Weights of a small contrastive image-text model: encoder arch vit.
Rows from block 5 of the text encoder of a small contrastive image-text model, named by matrix and row number. Rows with one number within an expert belong to one neuron, the router's apart. Each number is 50 + 15 x the weight over its row's rms, rounded and kept within 0 to 99. All counts start at 0. After the name is the row's rms in percent of the matrix's.
After each expert's rows are labels from the 100 texts, of 14848, where the router gives the expert most weight on average: "fires on" is the input token at the peak. Only what is clearly more common there than usual is listed. The data: regions of photos with short descriptions (Visual Genome).
# router: router (text_encoder.blocks.5.mlp.router.weight, 16x128, trained with AdamW), inputs 64-127
# up: expert up (text_encoder.blocks.5.mlp.up, 16x128x128), inputs 64-127
# down: expert down (text_encoder.blocks.5.mlp.down, 16x128x128, transposed), outputs 64-127

# expert 0
router.0 098:49 31 36 41 36 42 46 43 43 23 38 19 24 78 61 72 59 62 62 25 27 58 67 53 71 60 66 68 74 68 38 71 70 64 39 47 36 71 71 67 59 61 47 74 49 43 51 57 35 61 73 58 65 42 70 48 68 49 55 55 49 67 60 56
up.0 095:49 71 96 72 43 67 70 51 29 36 65 42 33 48 63 54 24 64 60 67 55 79 52 39 71 59 21 45 49 35 50 52 39 48 71 25 57 64 38 50 42 22 40 20 29 64 50 45 65 44 46 47 31 73 49 52 36 64 44 58 50 31 53 56
down.0 108:49 41 65 58 43 50 60 41 46 55 61 74 55 54 59 66 84 69 38 65 51 67 42 56 15 39 18 62 68 47 30 42 39 29 62 57 65 49 63 44 35 63 50 29 54 77 53 64 44 76 48 47 46 60 53 74 51 37 39 24 39 22 70 32
up.1 085:32 70 71 44 52 67 41 47 46 58 51 79 55 48 51 71 48 36 60 67 57 51 38 45 53 34 58 75 41 54 59 61 48 66 22 38 41 42 43 33 35 40 53 44 60 51 56 34 59 55 50 44 37 53 72 37 59 19 62 26 63 73 48 50
down.1 090:44 48 48 43 41 29 43 45 31 67 78 59 30 40 38 48 33 60 61 66 57 68 31 49 32 25 61 57 81 74 50 61 67 48 40 37 32 50 18 22 35 29 17 43 61 27 46 49 56 41 68 63 60 64 33 51 51 24 44 64 66 67 15 46
up.2 100:60 45 28 70 38 54 23 48 77 30 60 52 73 49 44 33 48 66 48 76 66 40 39 42 55 59 63 42 24 39 49 54 55 42 61 38 45 62 58 52 48 42 54 49 30 51 45 15 55 60 31 72 19 46 42 55 35 38 45 32 39 77 48 72
down.2 101:68 65 55 55 25 55 23 27 36 55 46 49 49 53 66 54 58 70 56 50 51 53 35 57 40 66 18 29 65 53 14 36 48 61 44 53 51 38 59 33 46 80 64 36 52 30 45 28 55 41 54 54 64 39 38 47 90 25 36 46 41 34 58 56
up.3 109:31 33 27 69 51 26 48 71 79 74 24 33 50 45 69 65 28 51 55 87 31 67 41 37 44 60 45 46 64 48 28 41 48 41 49 18 64 50 33 68 61 39 51 76 40 58 74 32 42 33 35 29 54 63 47 31 51 57 17 19 44 57 36 68
down.3 097:62 55 32 52 33 57 29 74 31 45 47 59 65 47 53 27 79 67 35 29 47 32 88 51 57 49 65 43 65 53 41 46 74 08 37 59 79 58 43 49 65 58 63 50 78 57 09 47 71 69 35 57 33 61 43 52 53 37 79 54 50 65 42 66
up.4 115:45 70 53 62 58 20 32 54 37 52 62 35 37 41 61 42 72 51 56 23 65 63 59 22 43 31 64 59 40 51 49 71 26 60 19 52 28 72 44 27 43 40 48 55 67 43 29 41 43 58 41 61 31 41 72 32 21 60 52 69 66 39 42 58
down.4 108:42 43 41 40 63 45 50 58 38 59 41 17 52 45 57 34 59 71 50 70 65 70 46 79 49 42 74 30 93 32 70 21 45 56 58 48 73 46 61 17 24 64 68 42 44 69 53 42 46 43 39 41 47 56 32 56 55 85 63 49 61 51 34 64
fires on: "<end>"

# expert 3
router.3 091:53 38 42 43 39 58 40 46 36 21 32 33 35 64 72 61 58 69 56 38 26 57 79 63 69 61 72 67 62 64 38 71 59 61 37 65 37 58 65 66 61 59 54 66 27 27 56 56 26 59 71 72 65 42 54 52 74 53 50 61 48 48 61 53
up.0 095:32 65 75 78 44 54 65 44 37 55 39 29 46 37 47 25 12 64 44 06 58 54 71 46 26 44 56 45 45 28 76 55 44 43 48 51 58 52 67 58 34 50 21 68 39 63 49 58 24 49 36 57 44 52 85 56 46 54 41 47 08 27 58 64
down.0 099:54 83 55 73 42 77 75 51 43 17 54 51 61 49 55 43 55 65 72 82 51 23 33 53 56 65 22 56 50 70 73 61 67 51 52 54 80 41 36 38 58 74 46 27 68 62 57 71 58 40 48 38 45 34 47 69 51 37 45 38 36 51 54 41
up.1 096:53 25 67 69 56 53 72 62 36 17 52 61 46 41 37 67 36 43 36 47 54 50 33 59 42 45 47 35 38 71 20 54 60 35 42 45 65 53 49 62 61 58 15 62 54 62 40 79 62 59 25 43 47 51 44 45 48 51 47 80 53 44 77 51
down.1 101:49 25 46 49 48 53 42 47 49 76 55 46 45 46 40 63 54 31 64 59 63 69 42 56 37 50 99 67 45 48 45 55 89 55 26 45 53 43 46 24 54 61 66 75 33 53 59 36 43 23 60 44 70 46 61 42 59 65 26 43 44 41 48 28
up.2 094:47 32 59 65 30 40 41 57 69 64 60 48 46 43 26 34 33 59 62 51 86 42 38 26 30 68 17 46 49 80 50 32 51 44 70 40 70 26 50 61 85 51 58 26 41 35 57 50 40 62 30 22 47 75 38 68 46 38 60 56 58 41 25 36
down.2 097:38 49 60 29 66 41 34 48 47 53 36 62 51 49 66 39 60 66 18 54 40 19 84 41 45 44 40 50 46 63 70 61 70 28 65 59 78 38 47 11 55 73 37 58 22 77 52 83 56 60 33 42 22 62 66 52 26 49 22 58 47 48 47 45
up.3 097:47 64 71 46 71 43 84 38 31 49 73 57 39 09 44 56 41 50 41 58 62 54 19 23 47 37 51 51 55 35 47 28 40 59 57 43 40 68 62 59 64 54 60 60 51 67 47 29 32 53 26 42 52 34 57 58 57 42 28 30 53 61 29 47
down.3 091:19 47 39 71 53 75 34 70 43 55 81 55 40 25 49 73 79 33 59 33 37 39 42 45 19 48 34 47 53 73 74 56 56 65 47 59 75 62 52 56 43 36 62 63 37 66 77 53 43 42 67 22 70 38 65 45 40 65 36 53 53 32 79 55
up.4 111:62 51 56 70 60 57 81 29 58 79 72 57 18 46 49 52 46 45 58 37 58 48 25 48 42 35 73 60 59 36 64 34 36 58 69 72 59 44 29 43 68 07 62 57 60 45 49 77 67 29 37 66 13 59 65 56 37 58 44 29 37 65 53 47
down.4 110:53 63 19 91 69 61 73 42 55 28 58 55 41 51 62 58 45 38 51 67 50 81 66 22 37 55 44 51 76 53 52 34 39 45 33 43 56 30 37 73 47 43 74 57 28 54 40 45 57 71 39 54 40 65 38 28 52 53 48 58 29 74 58 67
fires on: "young"; "holding"

# expert 12
router.12 090:53 42 35 45 46 59 43 45 38 23 28 29 38 64 69 67 53 67 63 36 28 57 80 70 64 64 73 67 56 66 39 63 63 61 43 63 37 56 61 67 58 55 54 65 25 34 63 50 30 57 65 65 63 37 53 55 73 56 48 60 53 59 60 58
up.12 084:31 75 85 53 45 41 36 70 37 55 32 48 45 39 33 30 77 42 66 42 30 38 52 29 45 47 84 37 39 44 44 34 42 55 34 25 58 42 40 55 49 56 56 19 57 61 58 52 43 41 54 67 47 46 62 54 40 46 58 54 65 56 47 42
down.12 092:68 54 64 53 60 59 55 02 32 54 44 61 48 67 43 41 25 31 37 55 65 32 40 62 82 48 41 31 66 56 73 35 49 46 34 45 67 50 63 56 44 35 46 41 66 54 34 59 34 39 31 47 60 66 38 47 49 26 36 28 68 57 53 62
up.13 097:56 37 53 71 50 58 47 33 51 40 49 41 51 81 84 48 37 54 86 49 33 39 52 63 46 30 37 34 60 06 56 49 67 49 35 21 86 47 48 45 78 43 36 54 49 52 43 65 27 61 26 73 43 57 36 82 40 33 40 22 58 40 36 61
down.13 100:61 38 66 41 61 63 34 81 40 66 45 53 37 56 52 67 41 49 35 73 45 50 82 44 55 48 49 57 81 54 38 47 58 35 40 55 41 42 55 48 51 69 74 46 64 73 21 60 40 38 32 45 67 36 44 09 48 24 55 55 54 47 65 55
up.14 111:50 46 42 37 59 51 27 46 69 76 51 61 45 71 39 18 36 38 47 54 44 26 25 56 35 49 46 54 86 41 69 34 49 62 62 35 40 63 61 56 60 35 43 43 35 45 49 71 14 45 54 35 62 65 71 70 40 74 46 55 34 66 38 45
down.14 116:40 51 64 49 33 99 61 52 61 76 52 27 33 44 42 18 68 45 31 51 57 55 77 72 42 40 50 61 62 39 62 24 56 42 54 33 17 53 50 49 40 74 67 38 82 40 56 45 46 59 53 64 60 72 53 31 39 54 54 56 61 50 25 22
up.15 084:61 55 50 32 49 47 56 72 53 40 54 33 21 32 17 43 59 52 49 63 61 66 49 40 33 43 42 73 36 51 56 33 44 50 52 48 46 43 34 43 38 20 65 17 50 42 50 60 60 62 30 50 41 41 54 32 30 69 75 38 51 58 56 47
down.15 086:69 28 69 57 62 47 15 50 55 45 39 33 60 40 47 51 38 43 43 64 48 55 52 69 78 53 49 49 39 38 60 68 48 53 24 53 44 42 61 69 79 38 44 51 45 56 31 23 95 34 19 54 68 54 45 31 42 43 39 21 71 35 04 42
up.16 111:31 65 54 62 58 28 39 16 38 76 37 54 53 56 39 38 55 67 25 43 61 28 51 57 41 38 34 61 50 38 30 57 35 27 81 55 56 58 20 23 53 50 47 76 46 77 48 71 36 30 58 56 62 39 26 69 25 42 32 36 66 54 47 47
down.16 111:45 40 32 50 27 37 28 71 51 67 67 61 53 54 46 35 61 64 54 35 39 47 71 47 50 65 56 65 20 59 47 24 53 49 60 46 52 34 48 73 43 52 78 56 36 22 36 54 53 59 52 67 17 37 61 37 53 44 58 86 35 44 44 56
fires on: "on"; "and"

# expert 7
router.7 092:54 47 39 40 44 61 39 45 34 22 37 24 37 60 74 63 57 66 55 35 28 60 75 62 72 60 74 67 66 69 36 65 64 58 46 63 30 57 67 67 60 49 57 60 26 39 57 51 29 58 76 72 63 38 48 49 72 49 50 61 49 56 64 55
up.0 090:63 36 48 50 20 50 40 51 35 66 67 64 36 46 58 56 12 62 47 58 71 40 66 64 39 42 27 58 22 47 44 42 78 48 71 58 63 43 51 36 48 54 55 39 43 49 61 52 28 18 53 79 45 44 40 51 52 69 35 37 46 57 16 27
down.0 101:55 41 43 43 53 88 38 31 24 37 51 66 69 54 64 18 67 57 64 70 58 53 54 66 62 45 61 54 25 43 48 34 56 32 50 44 57 70 18 57 40 33 51 73 56 50 30 42 53 78 70 75 19 48 31 48 70 39 56 62 37 25 50 51
up.1 124:39 52 42 48 21 49 40 43 48 51 62 55 20 38 49 36 52 57 57 48 49 69 31 48 77 57 61 60 42 68 55 22 40 31 69 41 53 76 31 48 81 27 60 29 43 65 65 17 32 31 43 39 52 36 44 48 28 48 52 54 35 74 40 39
down.1 121:27 65 30 56 46 36 74 92 34 86 42 42 56 65 42 61 31 65 43 49 39 53 63 49 08 72 51 52 26 45 66 42 31 49 58 35 36 51 31 47 79 44 60 54 53 34 39 33 57 41 56 48 61 46 51 56 59 49 52 46 68 57 36 63
up.2 088:43 42 54 33 40 51 77 59 44 48 33 53 44 00 53 77 47 33 49 47 48 32 60 34 63 53 35 54 37 40 64 47 66 50 45 18 41 52 33 45 50 67 25 43 61 79 39 43 78 73 74 38 31 56 55 45 49 59 57 34 62 43 31 17
down.2 087:70 60 43 69 64 40 54 60 40 38 55 69 52 76 39 41 66 45 61 45 50 59 43 71 71 35 64 57 61 51 47 61 40 47 62 52 38 41 46 19 56 47 65 64 16 31 49 59 71 51 53 57 61 47 61 45 63 67 25 53 41 55 57 40
up.3 100:39 59 47 68 46 49 21 74 56 63 49 50 49 26 60 59 29 70 58 55 60 56 72 32 46 46 78 27 51 12 43 68 71 60 66 61 27 46 43 42 25 32 65 35 37 48 32 54 40 27 47 37 45 44 33 66 36 59 70 47 56 84 48 70
down.3 104:45 32 24 42 65 30 61 82 61 69 49 50 62 36 47 47 47 56 46 57 57 41 22 52 52 53 55 67 34 81 44 70 36 51 25 68 51 64 57 40 63 51 49 73 69 72 78 46 49 51 43 84 58 64 40 48 32 32 51 54 48 40 37 36
up.4 096:41 55 64 55 42 59 42 63 63 49 82 72 35 46 53 49 43 88 53 61 38 68 43 59 65 58 30 28 52 45 54 64 58 61 66 10 42 43 52 60 44 79 55 36 48 53 59 56 49 24 34 28 45 37 70 45 34 69 32 38 28 59 53 83
down.4 105:69 88 43 50 50 41 38 44 57 66 49 76 50 68 51 41 52 28 27 65 17 54 71 73 45 48 73 50 75 64 53 84 41 66 45 46 39 65 67 31 44 62 55 41 72 38 45 55 49 59 50 06 53 75 66 53 38 43 60 28 53 43 29 64
fires on: "glass"; "and"

# expert 9
router.9 090:47 44 37 43 44 63 41 42 38 23 36 29 38 59 72 62 53 64 54 41 22 54 84 64 68 62 75 67 62 66 40 70 64 59 41 65 32 55 60 67 58 58 50 63 27 33 58 49 34 59 74 72 64 38 53 53 74 47 48 65 58 49 62 55
up.0 103:44 46 22 55 61 84 48 71 53 60 43 53 40 40 28 54 53 28 45 47 45 46 89 80 41 35 37 34 60 63 45 35 51 50 29 44 39 80 45 37 81 57 22 26 44 50 48 55 55 32 66 82 54 52 54 72 50 34 56 39 25 62 32 54
down.0 109:61 42 35 45 43 45 63 72 15 53 32 36 52 43 52 52 56 47 66 43 56 43 50 60 67 41 46 41 58 40 45 38 30 38 50 69 65 52 62 41 23 48 42 50 72 68 25 64 46 87 19 66 61 38 42 47 36 51 55 30 47 67 85 62
up.1 109:52 68 32 66 59 52 60 70 78 37 39 41 41 29 72 43 43 46 39 60 51 46 84 35 58 61 33 61 57 53 48 58 44 43 68 49 70 41 89 24 49 19 36 47 49 54 71 43 74 17 54 42 56 58 17 87 44 37 30 45 61 37 45 30
down.1 100:82 49 43 41 40 47 59 59 34 67 47 50 57 65 68 60 29 62 78 75 46 33 54 28 45 68 72 43 50 49 46 53 82 77 92 48 54 46 57 49 46 53 23 79 57 62 59 42 30 42 49 35 54 70 61 47 47 34 46 64 35 61 52 43
up.2 093:59 50 28 41 44 62 74 66 60 39 63 68 71 30 31 38 36 38 56 50 23 46 44 62 56 33 37 31 73 40 54 60 54 55 30 68 51 42 74 47 46 68 60 45 27 43 46 45 40 41 53 48 64 29 54 46 50 51 60 53 41 70 33 37
down.2 100:77 46 62 64 58 58 74 42 18 40 18 25 35 56 68 44 54 35 35 26 47 51 45 52 72 68 40 48 53 60 49 21 65 66 51 37 37 40 44 48 56 62 46 55 57 35 70 84 36 86 65 45 42 74 65 38 55 58 48 50 23 53 66 71
up.3 111:58 67 41 59 31 65 57 48 34 39 84 78 53 64 39 36 58 38 27 29 46 20 41 60 31 54 47 57 71 21 34 26 43 47 45 52 61 47 31 37 42 49 50 31 63 57 58 43 48 45 40 36 43 64 24 59 35 23 54 63 66 57 36 54
down.3 106:56 59 56 52 59 56 47 53 77 58 53 56 36 14 78 51 28 86 36 59 15 26 45 55 27 48 48 35 45 50 61 42 70 68 44 44 77 46 26 72 38 43 23 46 28 61 35 53 49 54 84 47 21 62 43 43 58 39 60 37 43 44 53 45
up.4 101:42 76 83 51 57 60 79 75 57 68 68 53 60 40 37 24 47 36 50 63 43 45 69 43 11 40 39 36 42 40 34 29 49 55 44 59 46 38 43 42 60 42 45 45 74 56 65 57 52 44 66 11 31 39 62 43 32 52 56 51 49 41 19 55
down.4 100:44 48 55 53 51 48 68 36 27 34 46 79 54 43 49 70 40 76 35 40 53 34 58 61 33 41 70 39 49 49 66 50 14 61 54 64 81 32 30 60 40 51 49 59 62 64 37 52 42 44 78 39 40 61 50 23 42 54 47 33 79 21 48 51
fires on: "young"

# expert 1
router.1 109:32 37 33 24 39 77 44 48 43 29 31 45 27 55 65 63 69 38 67 41 59 60 46 72 80 68 67 91 34 76 65 79 45 51 41 58 30 69 56 74 63 48 72 66 37 41 75 50 31 74 62 69 61 35 46 57 63 52 46 90 55 45 55 57
up.22 099:45 37 37 71 45 80 37 49 29 66 86 74 54 57 55 31 48 42 21 54 40 40 44 45 18 22 49 30 50 31 40 36 47 47 48 25 70 57 43 45 36 44 29 74 65 63 62 54 50 51 58 41 51 53 28 60 52 88 27 44 44 65 33 63
down.22 096:75 65 36 59 31 56 56 46 34 33 26 46 64 57 55 59 36 53 45 53 37 57 51 25 48 37 45 68 36 54 68 17 52 36 43 64 58 74 43 74 38 68 88 67 59 60 54 58 48 26 57 61 41 53 46 51 41 29 44 32 08 36 67 59
up.23 105:50 50 53 50 45 56 48 66 57 20 19 51 58 56 57 38 48 67 41 25 36 65 71 57 19 61 65 41 39 54 45 54 46 64 30 31 58 26 71 67 64 46 54 25 38 80 42 28 69 44 34 72 38 42 64 20 52 36 58 52 39 46 15 88
down.23 099:59 58 79 46 42 43 34 45 36 36 87 48 74 33 34 53 43 40 51 59 55 31 69 51 42 49 48 53 78 48 41 22 60 49 79 39 53 60 42 40 32 51 41 40 57 63 57 63 35 57 62 28 40 33 51 51 63 50 23 42 65 63 23 54
up.24 090:38 62 58 38 40 54 69 41 54 36 78 34 61 32 27 52 53 40 12 75 49 72 75 30 45 41 31 35 48 48 63 34 51 26 72 63 42 41 53 60 47 66 53 47 38 36 16 49 74 45 55 55 25 39 62 54 82 47 56 70 54 74 71 23
down.24 091:41 53 41 32 42 53 69 64 61 63 51 40 52 55 34 69 43 70 59 59 71 44 33 40 38 67 63 59 54 25 70 61 45 22 38 53 13 52 51 43 47 43 76 47 72 22 59 42 34 55 85 62 50 50 25 74 19 34 48 53 65 50 69 73
up.25 100:33 42 33 74 65 30 67 65 68 60 64 46 74 50 50 65 40 50 67 31 36 27 31 49 33 44 48 39 57 65 27 61 47 61 00 49 41 61 35 67 61 71 35 44 40 56 48 22 48 55 27 38 32 66 39 54 48 55 49 59 64 45 32 51
down.25 109:25 66 45 59 42 47 54 57 65 59 66 75 28 24 59 45 67 38 52 39 54 46 20 35 63 68 46 48 40 55 58 59 51 33 79 74 68 36 56 44 23 28 61 50 35 50 77 58 48 30 67 68 33 45 40 50 67 64 40 82 72 53 46 49
up.26 084:72 64 59 54 58 61 36 70 55 57 35 76 58 66 46 37 49 52 24 30 97 30 73 57 37 48 27 37 57 70 44 53 55 38 43 74 51 53 53 58 44 50 40 50 37 34 30 34 53 52 31 59 37 43 61 49 21 52 61 49 31 45 46 37
down.26 085:60 40 63 78 46 38 49 63 37 62 44 44 42 46 28 57 28 60 43 58 67 77 49 26 55 61 84 58 41 52 34 61 70 50 62 15 66 90 69 44 56 48 69 46 66 54 57 68 70 27 62 82 17 49 56 52 64 57 16 61 56 70 57 58
fires on: "trees"; "court"

# expert 13
router.13 104:47 37 34 48 38 56 47 34 30 26 35 15 47 78 58 70 51 53 69 53 48 42 75 76 59 67 58 53 54 54 57 68 58 78 63 70 66 58 65 55 64 57 63 67 33 40 56 60 26 37 55 81 66 40 59 50 77 37 58 58 61 46 81 43
up.22 102:56 56 52 63 65 60 70 54 56 50 48 59 83 54 49 33 51 31 48 57 37 41 45 62 32 57 35 46 58 61 73 49 31 68 25 58 80 62 44 42 57 52 68 68 70 24 41 52 64 37 35 48 66 50 53 50 34 67 38 30 55 47 44 53
down.22 097:33 30 70 45 50 50 47 78 43 47 60 59 28 69 25 27 33 58 45 55 64 50 32 45 46 42 52 79 67 38 56 39 21 58 70 92 46 46 53 32 53 29 44 39 66 36 40 58 36 31 49 48 66 69 33 34 62 46 29 65 76 55 32 35
up.23 065:31 76 40 82 65 76 40 44 34 65 38 75 46 50 53 34 23 56 38 36 56 50 55 50 63 30 11 48 49 49 48 48 63 37 30 66 30 69 50 42 63 53 44 39 46 68 48 72 53 49 64 07 43 52 46 60 44 58 57 36 43 41 65 60
down.23 071:45 47 36 41 33 49 79 56 77 70 63 42 32 65 45 52 45 73 59 33 56 51 45 51 92 50 27 70 67 60 32 54 59 66 65 51 58 68 61 40 29 51 48 66 43 79 56 65 65 62 54 10 20 42 61 65 25 53 70 38 41 40 70 31
up.24 106:68 75 57 55 66 49 49 78 32 51 56 28 45 64 60 42 54 38 42 50 62 36 64 70 78 13 66 34 50 41 43 48 48 31 56 58 64 76 55 32 55 51 72 43 63 65 33 58 36 28 22 62 54 28 50 50 38 62 59 57 48 32 64 24
down.24 115:53 34 70 60 79 49 32 42 69 45 55 62 45 47 34 46 50 34 44 51 62 36 24 19 26 44 36 59 54 41 44 24 30 48 63 36 45 39 65 73 39 48 73 71 59 67 42 32 27 36 59 66 64 54 67 67 70 48 70 55 50 29 60 54
up.25 116:53 49 55 65 42 19 39 45 42 48 52 35 42 18 51 41 73 63 46 43 61 48 54 55 67 58 59 46 44 39 75 51 64 55 65 48 66 14 26 23 47 70 68 31 27 54 67 22 35 50 27 30 51 48 73 64 42 65 55 56 35 49 54 70
down.25 106:41 30 68 53 69 64 80 53 40 41 35 50 65 57 39 51 38 62 80 60 70 70 52 69 61 55 39 61 82 64 43 64 58 39 41 33 71 73 54 62 39 64 50 41 49 44 48 54 60 61 24 33 43 15 09 68 52 36 45 58 59 77 31 53
up.26 088:31 63 68 58 62 67 41 53 74 30 63 79 43 48 56 40 54 24 35 45 62 55 49 62 59 71 28 29 39 43 34 62 55 30 25 48 33 60 71 31 58 57 53 66 61 53 37 56 50 07 64 53 28 44 56 50 21 20 43 62 72 83 42 45
down.26 093:24 83 31 65 34 42 50 34 35 60 53 26 17 83 64 32 33 47 69 35 64 50 66 30 68 73 36 15 68 38 34 39 23 51 44 41 52 36 51 62 49 48 33 60 50 32 44 48 81 70 50 37 51 30 56 53 43 32 53 36 59 53 35 50
fires on: "plane"; "airplane"

# expert 4
router.4 090:51 47 41 45 40 61 47 40 36 21 31 27 37 66 71 62 52 64 53 37 27 56 75 66 65 64 71 66 69 68 44 67 63 56 39 64 32 57 61 65 58 56 52 66 30 26 53 52 29 59 73 69 60 42 54 52 72 50 49 62 51 49 63 53
up.22 111:66 74 46 45 39 41 46 75 45 52 23 48 41 77 48 35 59 37 27 72 59 75 26 46 40 40 20 56 57 49 34 44 52 51 26 52 73 82 67 31 32 30 68 87 45 66 33 49 69 64 72 66 49 76 39 60 43 40 61 56 49 37 38 46
down.22 101:63 79 51 53 36 74 65 54 33 48 55 86 55 54 43 77 46 64 30 50 58 51 60 35 77 58 60 41 74 52 23 52 34 21 44 52 53 61 34 49 63 35 42 83 42 35 62 37 77 57 43 44 49 20 29 36 57 57 43 62 47 69 30 45
up.23 107:32 72 81 67 84 61 46 67 66 59 70 65 50 52 31 18 70 45 63 47 51 41 70 26 65 41 47 29 49 67 31 53 69 38 45 62 53 52 66 58 55 54 63 51 79 52 54 51 34 40 51 52 42 58 63 51 42 74 21 47 45 25 55 63
down.23 116:78 46 24 85 39 45 69 51 62 75 57 55 21 66 70 59 63 61 80 25 50 57 49 33 45 62 65 55 45 30 68 23 46 71 52 43 64 47 56 16 38 46 30 13 55 44 52 49 64 59 64 40 48 56 58 31 36 53 43 55 45 36 33 42
up.24 113:42 55 63 83 75 29 33 40 35 52 42 59 63 54 35 57 44 59 41 75 40 48 60 59 38 41 69 44 34 31 49 42 43 82 32 64 43 20 38 49 59 57 59 51 58 26 43 54 59 17 16 43 68 52 51 50 28 35 54 63 51 28 49 56
down.24 097:61 23 41 70 36 59 60 51 49 35 73 73 39 43 53 35 44 56 61 61 41 32 59 66 58 24 55 61 40 23 53 16 51 83 19 57 49 40 54 65 60 54 51 48 51 50 46 54 41 70 35 55 57 42 38 35 27 82 17 69 42 62 25 43
up.25 093:60 44 51 66 63 59 70 47 34 81 50 52 57 32 42 53 40 41 21 69 43 48 72 42 18 53 45 49 45 60 60 40 64 63 48 54 49 73 21 65 40 36 44 38 76 65 59 32 41 67 17 55 40 48 50 58 27 77 56 70 69 73 45 67
down.25 093:35 48 55 56 61 64 34 57 66 55 44 59 38 29 61 37 49 42 60 68 31 67 53 52 33 80 46 39 72 40 29 50 45 66 60 50 32 50 52 37 45 61 38 69 32 45 31 40 52 31 35 67 50 81 49 30 49 45 22 30 44 52 53 66
up.26 096:39 46 97 59 56 55 28 58 39 30 35 35 46 42 29 66 47 27 45 62 75 63 70 53 62 55 33 61 53 33 27 50 46 34 49 77 56 49 66 74 32 40 47 62 55 54 50 39 37 25 25 22 56 51 58 48 43 58 61 09 50 71 64 28
down.26 101:33 37 64 69 67 65 55 48 42 52 36 56 82 61 53 59 78 48 50 47 46 50 60 41 29 58 49 47 64 40 43 57 69 74 68 70 73 46 64 57 39 59 37 55 55 27 17 57 81 40 53 42 62 46 62 43 31 42 66 61 46 39 30 59
fires on: "cup"